From a checkpoint of a small class-conditioned image flow-matching model: width 160.
Rows from block 4, named by matrix and row number. Each number is 128 + 24 x the weight over its row's rms, rounded and kept within 0 to 255. All counts start at 0. Numbers have three digits each. After the name is the row's rms in percent of the matrix's.
# ada: adaLN modulation (shift, scale and gate of each sublayer stacked) (model.blocks.4.ada.weight, 960x192), inputs 0-191
ada.527 097:119159102140131104126103158157119141120134125113045121094144141108098122114188100128166162133132133116120143140144134145135138152155115165121116127168155110148131105160171123104117117116121117103076130147091115156127160135117151136146115138149174148146124140120139114130136142140127145094114128148114121138097091140113073123142121153093154058170116116137136113120152139165111138107169082153113148118134132085113124151187114092119093140128112130158145101095123128143101141145110112122114139139083193166119123103117136164166095165142158102117133128082169091148137123118102117126
ada.528 100:132116073128147093162129109129150134138156126107136166149109118115131127165109114191141155151178179109127132115102150144147062114111135127103143092108129109162120146163138098181138160142151136123117125166144115111112146095115182108129138147125130176163138138131108161089128139131134108111105130169123113127133142111069169120177117130113106096111139118058134147077099131145084132098152124132112108157155100129127119100141120138127131086075123136104107085180098146148147128103099103098106131116118139116097138134142139140120134143130141141110138093131117094155148124141142102131
ada.529 104:162110113172126118123098112114131118147145154066175143125065154114131129157113110133133134100123163133116116138157110161132075098086144156097124154135178155149119123122130145092167106102093106100128118076102130166133128118143142110152173087125136109118127124122148108121104130137097130127141116075100134093140149076155137134145121144152116093126121145117133097179110103126169149133151120103142126126141113120100117123129158157113078154109086127133128137145086143151122149136074099155136143175130156158124151158139125120145123158159099120137108189145137127163121127099096135157
ada.530 098:112123093128129108114142169117135087128114109073139110111155129094130133131151141133124128114116150127154176170146162133143118169107127135116123116081107134081126159158137108112171177112127160062144146133095116164178113186109141113123088128129163151126149174117093116126122077119089098110152129084135123103083143113104118118116132103125096142133070088146116118143131131156169132141116123163174086112109123123144177127140115128100127147154127160152148116136125113109126144122137116102144108178131121121158123166138143159181123158118121122135134095109085125117127150138110119101
ada.531 096:117120118152158124144136161187105120130096136121141163147161110134122126154143160154148144148146112160105108121167108148117128136055136136105106136145134128099130113135085144110139113090118137135116082122155144104146127180089120100118125124116115114116156150077117118148147108130147143162100124118138148131137138151170160083144092117161139159159133134137135147131138113120100179093147150106150125157138118117096152132119113153125206119137107111161113127091149098162127114150085132143111150114104128140094130117145118128119119172126150127111111119057126170179144152115157055137
ada.532 104:155134091079113128128099130121115124165152107183120087142174144134098138147126119119084121103115128144099091166096143148120121124136181134118116126104116135153142184116118095114125079092087113131127131104167126138114139156114145161130140101103116137130132116154102132125141127081142147133158146129079149145093144142114106171126126151121172123145113135154121156112113152110114143138129124117102117141121136156135138094201117164125130096124110143102110107102108164156175153165094151177086143110113124130112127144132185150100157109162116122181116076157155126137117122106144129097
ada.533 105:116134120123099134152127095116077113073146139177089148101091136143142124146100148108113094138102139139139107104146150135123149111157144106169183149109115115095077131117130091117171143124106135102134098142103107142121132132136170121096175133162131160153055121143144116085132177157135146130115118128129109106149123180111103099108152127123147104129099098081109142078113139170098173129151087122155150108126141124151147109121133089154136162104123129119136128119150117129110096139137159123110163153103102125144130113159089131154128156134146156108150137089146176127121150101140103152
ada.534 102:099126124115182123129122118150158104112076096134108135133090139123173137096162163150124113162131125152125137125117106149110146166116121137154125133122080128077123138138106126145128124134137122162088117117114115154133100128102087133141114154106132138091136149114103110123136097186113110111074137123161139135113114112121137080080141102130137187141119125159139147116125162165150162113124081124110118134157160115153159136126107116154116131117131135132125126152074125136149110119178099161166120152102122147161137165130187106149104170172178123187142123110135153131107132132096107177
ada.535 099:111121101130128125156164145095129139168120159148159194183117135164112146122148167144135089101160099139141100170136089153159113104154103154127164154143149089112134129175137120148122144139109149141123134104123153141134126113140116115133088110126143138089117068134127132143170090155091156120103156158129124091085103113126096146090121100137130107101151094105106104115104112119096152142137096127093171111135152152117097144124124083107088162082140126096142152103146131125130143160151145128146154174123157148140159132120147140126133178118126090092112122134105111093111139112126160119
ada.536 098:110102120123168137105133109128117109078103174145114129114128137125123141132155150146114106155114130146152127081144175116121107105152104084159113167129112130135096077167143138140086127125150182111089152137145143122125135165121120132138163125136081162164117139155071130133125125155100128128111100120105178143109136161113168166108100111068136111132130097125109110129157160157137124115137128147143110142150144106106099131159150076156150123165116166107135107141127102130143166099163109100138120132124128101086092163131143179091099125108100123102125144128158130128101130187114159148
ada.537 106:153139136108146111152139151135107111133103151125083155146099112123147133129113126127154139108111131110123117114170128149106152119030140126180145094179131163118062150131100152141162128167134115150096126153092150070121141122144178114104069144121129055132118139116093141120134145130139123105119157129147126146108130145183109140129158118138108140118138095068124137119108104153124149137125140124096117121112149102162123125107128127182124160149136140119134153179138117118082130117086101137172112121134139124129141147121102142150096128103161114097106105138133140099108122098155118102
ada.538 096:146123139137133088185115106141132096109119119111115125111152176149106144191157139111101134115113119138129111172121132120114134160143086148187155134124152152079156114133087094119109146108154128089085168118127097111119150133140146171098129152111099061126121120123167138169124093091157155116136111150089143130139123154094096123152119172110120112135127132143145133130126108114125155138086117147157119145118130140136130085099140113115130144104128130116149147112126133153162081128134142109076108127135134075146104131133122129129122124162120110200090139150121147138179109130111075099
ada.539 092:133146138146128199192115098161151112068130112145197162089134158156114126071120155115129132123102127159123119150115107119126094131119118149124115118116138128132087143087166171149122134090136140111107108110149109087137128149107123135120138124134114120142166129106104099172180127155102109108137078123100147124127157133129066119137141099122164123098133109111125119151118111126133154125144142145105180143172123142136124088150120089141087110149135146123129098160124164118176159117112140154124135130124137093119083088125086149148116168138126124123119133143129100152157122146141159098
ada.540 101:124121159102125087100136109137128140087092128136109100173136122151154131139113160128121127100115108108129136186169136170110116131124156137083152127128122105165167119115097102118086143142128107082154176107129151131118103153127102131126135129134083072151099139170148109157105115116121133091098100103120169134128150119124097140158108129112175153144142124120175112144082127134148132106117171096089151146134134127088144065090157110175126120134122127115133107129153143146094186138156115124113128124127079125140130136148154121111168126128120153172110167137087115115155166151135126138
ada.541 096:091145125119147120109101076110096085143141132123121149135149123105124122128162135127167117120145106142093118087174122151148108145162138137124109153075186110162129108145072074142115117121132141157145088128131121112164138111083176155129162133108142136132133121139124151145073111160158123118103140113161084098135170117116132140184149130175099110149129108140122126135114115140139097112176122101110094117116099102116123139141126143121123134119147102117133092157093136138133101125100128197044138157121120105158163153134121150136146118106124116130123121137125149128137169094133150098
ada.542 104:096090108120145148124108127153110077127156139127169180102177145083114136149153172102135133133166132135096129106140124160121124110094124083148096133077149107118121110134109080129136132152112127175135157156118124092131116104156092127113145119128106162163135099138163147158143122113133130148138128108142102152112114150116130153147112176157129125159117122122116115116146115124149105103148150143125137127087105124138130085131165149143164140119149136069098151165091152077105115119107169124116091186087109175177136134129080109109170119117126126137145141101140121103122125171134131154
ada.543 095:141133134153162103143127143155159111162133152185144135109154136125128173148067133087128140170128134168115160079121120129100127121129129103114119125123141135179114138117108089118158123116090114142140114155131107135189150143138120138144115154125166138092100128132124134091124144130097154159100117121116092155120127104151127148158108137128138145162138099136134109130065163110130109137170117140169100181153144147097115125116109083129176156107150156167096093120120111127129155107160105105100129093168173151134156164100119126103159153107097126131157124110164176161139127118105120125
ada.544 101:144162147155147169143145189135126131121111147139094117129137154162145117060110084159148152139140135114149156122147122184118121114106102148126117137106111111172141112105109151136125137089114148146130148111152099150141143131140127141116095072132159126140159133132082132128132115165145079164109157111130109124098133148147129126154146082101180134165166113113118103154104119124114141104098115086108118117136097084076163125116082141118168100111105103138137114138143111142137094121155152139143126148126173105119119067175122115102086138126182125139121110108101111150113104129155128131
ada.545 103:145087108127123107141068159127122159094120148139142098131132172192144117129087103091148107143129088108145187120076126118138114098131101125162125092112123124157154120127096105114136090111124128124121121112140106120142162120118152169109144131116145091149110107125167121144142144126110137085127119151130171120205129098142114127153154109080150146131143128171140145124126141113080086150125131102117120136109106125160139072111092111104138109154146135136122154147133152134142131137144148131096117167165117139140176187161146125101147143120112126133125149112099141153128143164168118072
ada.546 103:121077100145105083087170099118134110158155158193123138108087161154161092161068128151130130125147178134110153155098184118131144114135166145120154115102136101102128147144112103129132090145127128101146139088136125088138115108095132089127173102149139123152174148141150130161103146089114150163162130180152127140146132118138130122139167114096116138122160114157151123147160104107104123138145088141136094093128128138166118122070110122133142087118173124113147110131123150125145134151139149123141172125113112104107152115126139153117141120108143110132116149162104157123094124108132131172
ada.547 094:099155107159159122129097107098133184134146082103175186145148133140150112106121156134138105126139120117122127096131135090132138117127115103121131120131180153098111143132129127162115121126129138146121179123118100154141163136126140143100143159105119093133111135105130119161157118107131164129135113092111130154162158093096126136121155095116135114118149127147108092142153117116122096153090073127104083127143133121125165115103121127138117158104124084119133160152112084161144150118121113120116126106148135158118163094111178111182161138123165158080119101118111093164093103065083132088
ada.548 106:124160148148120118105116153143126142190161111109131120132121085104116082126119145143063132101111129153153141127116156158147108089158152103101142075126147097139118167164097094162099155110158126115142133131085127114160106112112138174089151132140080145084122132155163115175140148163109134136135138153159131122108130081139126142109110104142136182147105108089122127113152120112112125119117128124084128127138114141131114135095151114108132146117092154115125123134134125101075068051128146132140142130126142177136103128107141120173129149148154091122144128123116138136081146157143154116
ada.549 103:140113153151105144076119134113152133104102099119131198092140086155133125131110121095115113098108151132117093187161140123122169135108135153142144156101127151087165125104102145115128133102115128120114118127146138092140160150111137166087125142115188156116135120140125154105130160133117113156125131136124085127102142125076122161116108093124116149154119071136126138146095099079117121159134156113125133103160137133117085129156121083172117142113131116139128118148116122121166157140101137095127101123107160095095130122113110169091086063118107114091151132164144138126117155148111177139
ada.550 106:122130084105121128159099119116140132094155134119133134168123161125135149136138156112144097134084111142137103121103109126102154174115110096140115112127142109143151121111128141124113140077094120115129150112131066090141102159137126139142103091095138132150113081155117164127139103144103107156145157119101101121121159136095134130108123185121151163101097155152120151182122155108115079120094130136114160133128130148169177170121153104154119100117178149179166129084112178136155088114136117120125145165089124107150090100134160130161141115124148162113169129121127094109108137134163140126
ada.551 108:122069154144131131130085148128111133117161138100145126122127127112132149146167147137141128138121125145142103184119120153180163085152080104091154124208130073110151116066121128120148149126094125104135129116137147124146100113145063173100088162118160159126154133106140128131127108121090112139150183123115130124151103122111156142161140135143110126111124098127112112148130163132119140174169117157097122158095132117137158148121143102135095120151118118139100112113134158129170103106158139121152124153118131112114171118163097123128112086131078128142134142113109152136153128172147093144
ada.552 105:170189103124141150113153102151134165148085117160132119139150130151123103087150143133102098137110124120065142114098098128098111110159105074094120095091129108140114131203095115136089112138112138146145116127115126126141106104114123146081134097141149149127126153161150166109110129121103134148106156149120101140142150135141157181153124144124142080108096079146121117142099123114147154132075124095152115125124127141104135156123127142140141126132156153139098110097096097142089113142127144144105124119121133134112148094133179099140115141131102116101092111079150171110163179162139132115
ada.553 107:127132116110109140128155115171128098063109145120148155128084130154136114127154148119112114114103153121157086139173112158123154139134142123153158130069142097091135157100133134168093131105127159162097167134123139100135135085083129113109111179098159116135098118178116137126129090107113132134103141145127167156140091096100114137100146134142100084169115148104146135133123100130144095125070111157095091128136173115109169157120148119126159139094159101122116126160141135111158102118110109112147162074140110135121119184152141145118138161129145147128145176137143136102110131110154123124
ada.554 108:120143127112132140175142082153128122113110146093104124113116094098129166123080114132151138105122129101143151113129148138139127153132114125127130084114162114105119179093136096145100127106126124109180156172088122134153097143108130122142120134140127106127106076104106159113166167132121142106107146148164133156117147157113104200138128128146139116157075123141114085118144159125142082125089115119153137145097149135083149077126124148140089155105111111118139128154140149090136136132147107144130113148116112175089140099125152155095156149135150212169095136118137135137123135132143148169
ada.555 095:135110139098121170137120177087154160115137139122144087150094107150126097119130119139088135156092124143100159141101164158170113170125167092159126094133122180094100138114118139074105090125166133122079138121150144141129143121146102154174112084135126104114144149099129123148172115120091127157151134153122136163115118123160115116104160125117076074127117104138120155151144128173180145123124103082127137078117133134124147117112147120132135145067132155138090143135156101167150133118133121115152113120125111131158160133107127099151136103126115143139128117142158186149148112118144152117
ada.556 108:138160141097128138097073141155154085172154122124151116145156163126112140156133114160118110130138139155120125104081118140142067125104101128115096136120159149157104098146134145131149098145143128093130144156133149105156131105086161105119122148147127096109087123168103125165167175153134185127114150137137163104124085103111113140133140122137104094079113141080144084141147099155125126173138155150152135091170121125116095096128162103098075117132076146112137147090125130142117074143148131113134122139152098125110160136126121109119146098145127091149119116120127104142136147136103121172
ada.557 103:130147114106141154140098135159092111137119124155135154108065129185119114131092124072140137170115127174121140081100152079108123095146141125096122120136129091140140110146129125182135045150106122130147138119110130112168128129144142122145126186121115129150097132191117129110147107128138110111161137125129125123165102125160082141134140101115117136144127078161144117129114095117129141127105129149116141118120099081117117090077157134140134100139125172133138122146151162113121178128123153146123118154110099062138126109112103140102120130123123129143163111111120175112171127143166119100
ada.558 099:089098124133133139144166100075139140086142116115124133163146097126120116102136159117099115156129183144111101157119113154135133131147092115089147153139118152156144122156096129113127111133110116135177170124112111138139167172129120118127108102161125150131098102154134114122136135158138134131113150142147123134120099138126108146136089134116141125153115103108155130115128114119149102124154149063070093096151107148207080161139111149079130101100153131083157138134096107125126120115180134134137079130131125118112093111150138133172076103130170122095133119152140146119079142081129116138
ada.559 096:144139126111167154128138061083136080106124117103151123158131107127140112150138150089123144129105148132099089116101175096186127139116150163163097122155139113100139115059124116101124173133140139147122159134134161121139116137115149135121169175143154111089115104137128161111100138146172145135152124085137100114090115167066098109165113146140123130162124119146123101127110108122136122077139115107176111151116131142123140112143143155108133120162097154137153119156132146144124165091100119148148135121131125142121096134141124162102129140156138161109167147144124079111164076121141100125
ada.560 103:180125156195109159159119154131114138135165132172160137124146119141098161109147168119148133129158121113143137164112162155134158154105130127136137163116162120145127099108111113094149119130132116143120122133135130146139142151127118125137093126139121130124160083063129127141147142166163109119172163130102153117138145134145118146120115148098109094132112132079147094123133114113159150058143119110105117133125125152129084120138124103148153143153164096131103108135070116132088122120122141156154129125135114119099121148121144144155056122163188133153128157089095194114105158135137117164
ada.561 101:157164144058164141109158132158136141105117137101120145139120088147105130112127106120151123117130141092144161149107076098127156124126148109127119107137154087103111149123151162071115112139093121148101114112137096130130121184150127092106087174166138112155132166115128097115159139158134080123143159147144159152146128149146089131168125123129113161116113135118115114117153141115058117095133123108120106116074164127104109159151126072146114133151120146147096110127111098127158085113129080099147114121125163130113120168090114094155110152142129123117118123127101138139135115171102095139
ada.562 101:112124166168144108128128125158143133080127138137181119146110157126118161099130117115123120170152086128071121091149125141155104124108144168215126143123138107124102092130111099122130159129122128142189136166155101136126110102129130148137096145122161129143109162143160127081152147196133117097163112116131171141146144154122147098088094105104143091104113107135137114128100133143096141180109109154156178133095107129170154121080124119146119121164114144112155155162100130127168125140163136104114138142112125104147147151121130125134148149095136120120152123116139131173121097120138148131
ada.563 110:117092114123149097143109142116118143118138165092120118171130148124116115137098144110133155131147110127116121107125120125087140119131165159143069100158137078147141080153109143131153122077141178119183138109113134065119113167127102121139110103158132124121120106095145145147130115110081146169104120097128110186144188110125161152144096145144127151101110093145122153165136099176136124158120142111117108133148104124152157141165063139158142113120112135124129153155172149099175164108156119113137132118095136118087146109123112139134121147110117140130133104080168113133148094131115147137
ada.564 101:076130162090104105124121116102139101137125124115134117123154140134144156135131164126107103145157098151103118109155084127116126112135108130139112142153089131127154133159152102138156136161172124101141125094120104136123144135158156142158094105097159119134155122139079126145169139111150141088143120117141190104131153114111141142114101134157116127106166102134113101115156140118178181155145174112141137187108115115172116174101091111095122073180108156122134168141145127102116135139093091116173145116147088157149103123096105135111118124087095144137139131134124152121159147131091120164
ada.565 102:108098146131124103127144140090110080152146132101121188112178090118119063099147157101094100104121126072092128098116124089092125158090119114132117139120148135128131133108118119127127108135143160146094126128157164139127098123134147135145152107090100125118156133129142102105136145119126135142145129185150129118109125085156140112185135136118128111112175111107134137085138072128114103144138137116110121123168118162162129137180135141126173161112127136120147136113159114141117102157101106108086140135104134145178115174096120148102120089132129148105160100142155112114114110165168099172
ada.566 099:155120137098134135128139146100107138097177125135109161107068112106151141139130145094151127136129182107141167109124125109133101066159174124139114147100112138149115095132117116175134082099095109112133127130111135114105120139109153115147171103157134120130179151092124134134098128118098118130104145109128148127119091149121110097110123114121164147142124119101115153142128089145114124144133117142136157116109146111131119163149175117114152124176113109125208149142155155125082118104160127107166130115127141100133102126102104100138179137074131158165160075142144108164108169154138112162
ada.567 097:155136136128171141150160136101160127113123124108121153116160123129117104097094130158160143125108162137163162090116126134110131146147166094128084123158150116116096134105136157143141105142134119118129101141147146142161123114123161089134113153105140117138111092125111107097081159109130116081174121089143138133088116157134136190104128130101122177131153096132109160063132151110199154134098116132120097175125130123111099146106149100126125152142121110098187157129157121142153078129108124114098153115098081157116134105174102124126145103163114149138102110127138136140107133088120120096
ada.568 099:123125079093091126147127114104129135151089099145124118149156169130133112143116118146105094144137093154133136154139143115115142079136135111082108148141122113120127125115098106133100107152097111090140126133116159154123130112169147114130153080145135150119158084130165118147138112090128109133114108159080095168178149143118128152134131119120112169118123109181183117121108143146138098103108150108106078153154163150155077095097070128108138190145158120131150139166147117077139129146147103157127119070154138136153124133147130095137110132151126112143112107114142120146117125181128160141
ada.569 095:127133148112115126149132134108166122190123162141135120117141151109167090160104117090162119120106103161160136139111185129114122152120137149133159140142145085125096140127123130116094149133130151112132119174109136179089176139101154095148160130141138134091102139104122135176133139162099136131145115146170131138130139127118119153120068127097099128130089110147100169115163130116110087164083144173147100121106121123162075093099114151088130102122124153140128111087101127101124129102131168112127132125117144150192125119106130130080118075151124124103134137114163114145139153135113125165
ada.570 098:130128119161133126163137127147115135123131120104142119117159108122105085116145140118180129126080167130084149112110147127151145105163115121088122107143137145106122139118149120104122161127125072155145128141109138082098119142118133080086105103108110131146112193135122086138123104113180139110174115142125140122106140122117138101109070172132119143165110133136137102136128135101168099104127145117096106142127112131122102140169150166203087158134162135133139135123148067116113077160123133160163132101152142103144093125156132122150122179096089120112115149118153113083116127129106104128
ada.571 108:098105115153148152122126140070157124129093177161181142104146131134173122104127107132094133151158143121105197139167155083115180155104137112089123138179111122100101156142183143112125127096103111162109116121093103144112145133098138119145143158117132105126122114122120096085112149127129121169157078155173125157115097110110148158137145097114149122116101142126147153113096151152138108128146110120165115105145096067134131131130116161104171166156140118146090132098132118113121137103092121166123145125124119113119134156153101091108097132148121107150109134139133097130124130111140139090
ada.572 098:095163138126107078120118115103121141159112134142154129129176115134141149136139133161166111132090152118106097170122111109171151120141103121145140116114125113131171107126104117086138121119110108090109130193143158119159145164135149139166109118119131123120176125115101153132148079118152073158113103118103133139115135169125143133112142128049151137108116096098183120130132129113146129112163097170134130147162115128151193161133128135116124150112145146154139131159100158153174120141173097102124138120109139132132111138138140138125125097146145144144123095117134166115159129175171174085
ada.573 098:123148149135132117128150160143078142149154152122111136134157159131155151117093128161122122109104125149080132107143144164130122137117168089170145130116086118138141117148082121109159101109146124121079150161134165137146152116085120104140128118166140103142111095168144114159109172102146137089155103127153134092100102177139109114156135139112125148149120132108115183122098166106142110166195170188134084158142099148107106140088147124123158145169124129187115127141103132149153109112126111107131133166125114134127138102126125117125171145170149115171107157129103116112119136115125141139
ada.574 107:132123118146103084129109099139141139163142113147160160139195100159134137116095129130142113140140150114139126141132134127124171117113142118140168145131082105197136119107121158149146120126122155145128116133112111131116092098118122130109123122137167123067126123078117161120078138137117129111130118126113117121134125130140138087127141162127165177124119095168128102169097140171107101136105116094128105110088165120157119137101140111135077119126132135142122136147096158138095122163118174158153124109072116068154144095147166111200134102110100147090108144145113096153122103125118095140
ada.575 097:137084086090174111121116148119161126124164142095108138122101150138125169116131092107138137142114140131125141108141145117178143135158107172132141087080107099112127142119087172143142110149112141165115171129123149116163165123155109134162083168127131140122104123150139084120080131153124121121139118159095123112148091133149142096130160121149085144141127138122126150142111120130087140121106161134144158145103152136178133129098139125159168139062119134091184151105141149113078118145160140112124112106125112139135138156116130115127110097084126180122128099116126153090119090165095158149
ada.576 097:117109101143162084116158164105142097094113180133127127106111095109089092110110133113174101107093118166144126121136101072080143126134104128133131134119132075122084096138112085138162155132146118131149102116115187099120160142157176103130130148106115129113127123138115102179116153122133121075133114118159137120117126110093124159167123152128143129088109134149101116129162106155142159149097100123161080168149169145125150121076091140125168129117150113152144110140143119116111114162131124130158121131136132085132111100185112108128128119142122130115146129148110132182148091133125137155
ada.577 104:128159141127112135098141133089150137126140135137120120117131117150130099162141083094161130114074104118100115084085149177125156134122117116156172125108129143125155147109126121119103111134100128126118090124161109126119068133168126186149116131181108129123114103157144084124161157097102145123163129128098106109139122141159142106122136128116155110163116143125095145083165127106137169149092112112153099103116125092143114130162137143112093127136167123100142130181186132110130168169111100090133107130120154131100105148095152135114129129119142121161159179094148125130104115138142192149
ada.578 104:183153136112121136128129136162148129114118092129144142137086166153120126123152154164151121068087130110152134126122171117080133135127142076112094107112137115136106119136141130065133136155131158084110098155111119142156140090185078109097117099116084121117146119154132153131144153117110116118143133133144099093137168103170112103132131139136129125150141129139105113106117067144112118122117157132109105115124097119144174107102147142114115146117124084139161073133162112140083180112120095152118121147133132117115135154086092125090127113134112105121107104154142070102162113163139142117
ada.579 098:152146119111137129113137152142124120134136133143110126105126127190134123152123151105132122133087077138157115155094162110146159173146140110104132128124167133120074134101096129149116141130089113098119062109132166142140113136167150169104117139105104068114175129107148120128152166075160150140136109140103115134130176130118107133115133141166098104123080098085091116132116093162166131161141092160111111143136148140144165140117145150123105140120154152102155077119107123155101133090125111119122105103118122101157105087176150098180155117125146127148111136106149137108115151129125160136
ada.580 104:109098144150127115116071154186154152173128119137099144134107148168127148117173129142139150151122123082128158100142140143107153132109097117135146087112086129123112100104145188092115142134124156147133124141117131120139145158165117178122127126148174117103140131123122101146146115155123132114150109146093100133116123119116089121122117153120147097077131125100119104147081141132137111134138090174085113165103175141155158163123138126128167131138179101144113143134131112090137133106128110191172137137129162122138124133158140134111147121093143053109156107156126108157113095111106158138
ada.581 099:112060138096119113155091106089145128120119117127104077151113124134107150108111120105100163107072152180157158133071108179119152101112124103145168128158118121130158132128138140164137115150135119118142136172125156136112112119153101127110108147127168128129121157114131118089124152119111137109130122126114102154131104109131135143120099132145101081140113152113169169121118144177113164113123130137059128104171144118142106138155105136126128058111152104080082141117139153147164139115127115094090133137127094134116133128149159145156141117123155113135086121114184142146124119132113147176
ada.582 105:136139113103109098134156162064138134161113123111111122111121167116171131122107146136140114091098137144146154154166140070128135080116122094159111133131103144138103140120135129106135109093117112139138156145161083144141095155138132087148125141110137167163101137173113129097126184134141114152091117099164123122154170135080133142105164141131124132145134135168144107125099131106115098109124160121103099109131169096142126101109135119117074141162110087136151116101107147141119159080160075145110129107145126108124102124124083124119189136129174135128126115088127145149135142121096155172
ada.583 091:124098086133135129157096114140088162144154160097170134126097132096180128115153155139134139181092093166147173158132144157127125119114060087141121100149146148142150123117093136122125139147129105103126091130096134115112127169140158072143138157112147137129131158170119121167161134113126119119137091118110105106156144114105126106107133104138130131148120144120132152158174163182106109113149130122133140151132124123141163124123106109157090143096117163131127183117110117084161087140124130108138137101131179137126168112143116159163104143092157133128171157173097144105147109127139123129
ada.584 103:176120171122100128141103135124144105100127156159172125107158130064118155115100146152100133166075077125143125155077169141129109136136126148115114140158129179127115123109129116114103117127123053114119155113135130144111133127174097125142137115171164113120099122132152158100110155116119142116145171148125116112150111116154131125133152149150098103123135090113145121132133078106134149095147095118084154130136092126142134137112112142128098116124167160086095127118159096122108177071102163158109165111164113151135139164112121118152143154097150128093142137084140148152134145142124109121
ada.585 098:114153174147143111109137109111124110152152140150122122151160116123124138130138123155149130113170172105123163154088098138143132093158128097126119111098132150103146102143114116199179174111156095112109126140103127114167088095121108135115123111125165116146147140116148142123119075131134158098158139125107107157191120142160128130125107110133137121130128105159150120110142124073148129124126121117091177143121148088131107146140130138104135124083122105076130144115149107084164120177145093104143092122139129116143134155078128142125147122141091167142104160138135105114164165125205129131
ada.586 113:090134129116122114140094097135124130142161128122144157124084110195134149133099118123114130139119160121129122131172095144097130106138139160121147132143136177084115143073159125138108119135123109110110117156117126122141079112095106109157116113112127129125143123112097108124128099135112120162120134131138115132119139114128138142095120103143106130164175135126134102120103127186099134142135122124122117081091106152159117058124131132121176095143107127121103149111103082177129078171167087171119125169078123121109180117168151166082138131095103087125148158165152135132137106121124155146
ada.587 108:123123126133146093130148070110142110164159101125095103104135150093117067089145141129098128114118155136141118157145143124096096132115189092137131150120107106161116138117115164123129090121124115108123146092123136148123162134125152104122100141156068096120095139163150122183120137110119131122135152100121120111104106107151125116108140133126117166134095188131119123117104137138102100116173134136124128112128131098153138141127163143134117109151170160128150136079116189067095155130149158158124185154131124168112133122110115116101168080108128123092154121111149107135110132133156073130
ada.588 108:137119137112110101158138114133134142115120126097124049143134154106101128135127127139117155154132162063131139113126117094133165161094119142142106060151133164151127144109149103111131143124123159167164135142098094171144124116129099116066155150123099123113154093165130137116090125101123143127108151103094085166159106092143122092132132131120116140152095132132163162148152160150109164150121151116160119142109133099150137133120143129116122152178144161130158115139174115154141170106172147177098154112117130127132164134155128109122119140126138148110118156131180131133130079173137151140
ada.589 106:135151147156110119145114138130126084167125122150146134122134123139080105132097078098119135113138113102128122157090160137160150106159118132089132129125151068113095137103143116126149111128094175147123168087138098133102135130095148173123147142129117098116137146126126110127127106113136115133072148151161145171121143121114148119112175103120185142061180111093094123102126151140130132133149103092132106138166113134165136083141134110120151089118151152110079146136096134111106133162127088140155132154128155147116137099157090105102149095096138097117092149113138107107134098127168101093
ada.590 096:112172131117103120168135135136140133103089123148100120145104128080153113084063108105120108108116134132106175114157123102154143154096128126139109089118091143122163176127150127148091149104154127146134125144093073164117090144090125090130155167148076132110073113146107113131118135110103115134123146115106119105166122165129138095147122131110113155114084077147147126119134094161148139135154128126100149096116130115080130117132128119149098081128139105137093150087115160112105146111104111137128149135088104157125100149130123084147157113158124087121168086103093116127118133140144117141
ada.591 099:136099152166080127134170106119085134187106153122164143161149129159111111130137127150086116102115071113153128136115134145111128165104124117094145138117132125131117135058117140103126094128128130117146170127083126111119149119097139144120196124141152146062138110180146118172120120103109120179106099092139115187127123133102119147111162128088133140121138132140105136119163120157114117114110125132116164088101113137131102111121101132160127148138158126153113093116077129133087158082125114154137112098139121142140127153128109137093126108147146107127123147119137146082091152117117083156
ada.592 090:137135120137122127140114119142168168144108087152133126172104113133142073136127157137089088145165146147116094130149104154133137174164154135124093137112155145126129079146111121135125144127089124085115157118174129106140138146129095078139149136078159091117157144128153108145143103121139128118119132147129106131123120147094177081117136097127114118134121107106151139162136144117135134151112147137163170147131087149181109176072104107149161132171094126175163116116128129143115117151142131132141130128117159110139164147128091108120140109110114143109143060108137157135155138065119111098
ada.593 109:121163164118145064083138149111138095090138161116121121198122110096115097118112103171108152142155086129130159061100139138173145119129159114090073168156107139143115150130116138178130119180150100133121111135143132114127092086146137127165131112106133103133110130116137125147128119139152139102164136137112116096130075130115138100142108118113120153154126156109095091168107120126121172092151138128094113117159152097158138139151146136158167123156138113147096155132151141136150121129101145141173131093123101161129118163116128153144113134143111087125133089138146142121108114106158158111
ada.594 097:153113119116151121167109160101103122085164149162102122124110131103104107148137118189084116114082141142135123128110152112163163110147133125112148071137118120102126159133140154093154146094110109152130109066136074113097116149147111114117119153133173134109138153122111130166153089127141107130136122127169120140114159093132105125095161151153111124106129149137113100134125129128146131100126137120133153098126143133144112150140125138099166172144097137131147103107173153085169132087118121113167148147129135124115123184119107122154126165119107112154119076136114173082112149119150092195
ada.595 103:145077130149137113113125147132160118157138147134062129144115136135158131141159128096144121124112109167098099109188179136096140147138155157115159111155149095109124127131093124108120112156130144135150120148186156149139174109084146140131119124090123113122103118148157157147113155146139072109101138118125107137118144126072114123154128101099115152156142123134136101140132132080119110114092164145136099138108152135099082118133129134123104141133154150151133149106165139172109123141126140097140135161090095134090142112155128157123162163178101115157067141158129074108146138108120087114
ada.596 102:165121164162116138141140138143132130131135172141102145063086148109140127141109130138142130158152151184133133140158114123150123130141132164158132121109116136177103143114109094117130122114104114110070091146141121151079161140147163151145147089142083126133097081140163143115122136124150119154109118100136146096114115115097142151118116135143118117182134123155126086114153082143164141161133122105150139140150142134130131136062109133132161101143153141097146157098148128125146124156159088126148177146110123090119103133159120114145084144148150173097109106145107109190144105152086139113
ada.597 102:151156118104120110144096142120126131146115119087166145123191121110133093106105167118176135181127117143119135110075135135146139172105118122100140099106138141102117139133108144143187089160137138140113106135129105149121112091151088152137155136146113108189155105172129124170137110112139110120149180193135097116128112081118103150140112141131124110127108156112122115143138123162141094108097107123141129128135069141136129132151158134132152138123123156129188087140160131106119131110151083134091137099094149096100164132146142062135135117131133151120142143162132124165113099127160133117
ada.598 089:126108176146069132126141129092131121133141125097137118143137138119095125147147124093110139116147126081090130087129136151126100137141117123112106148111148109136150143148158087097096150114106133114138089152103156114144128091147080089127123153102097150134168164151137107112121132141129113128137138139081126169144096145123080094147146079165081133088102133142114119141116124119131137130135096091113133125144126116086068130146107169136162118107123129137184066144150139166148109132181158120147136166123132091123122167115132138153110167152116165106167147105157111121116135126179149144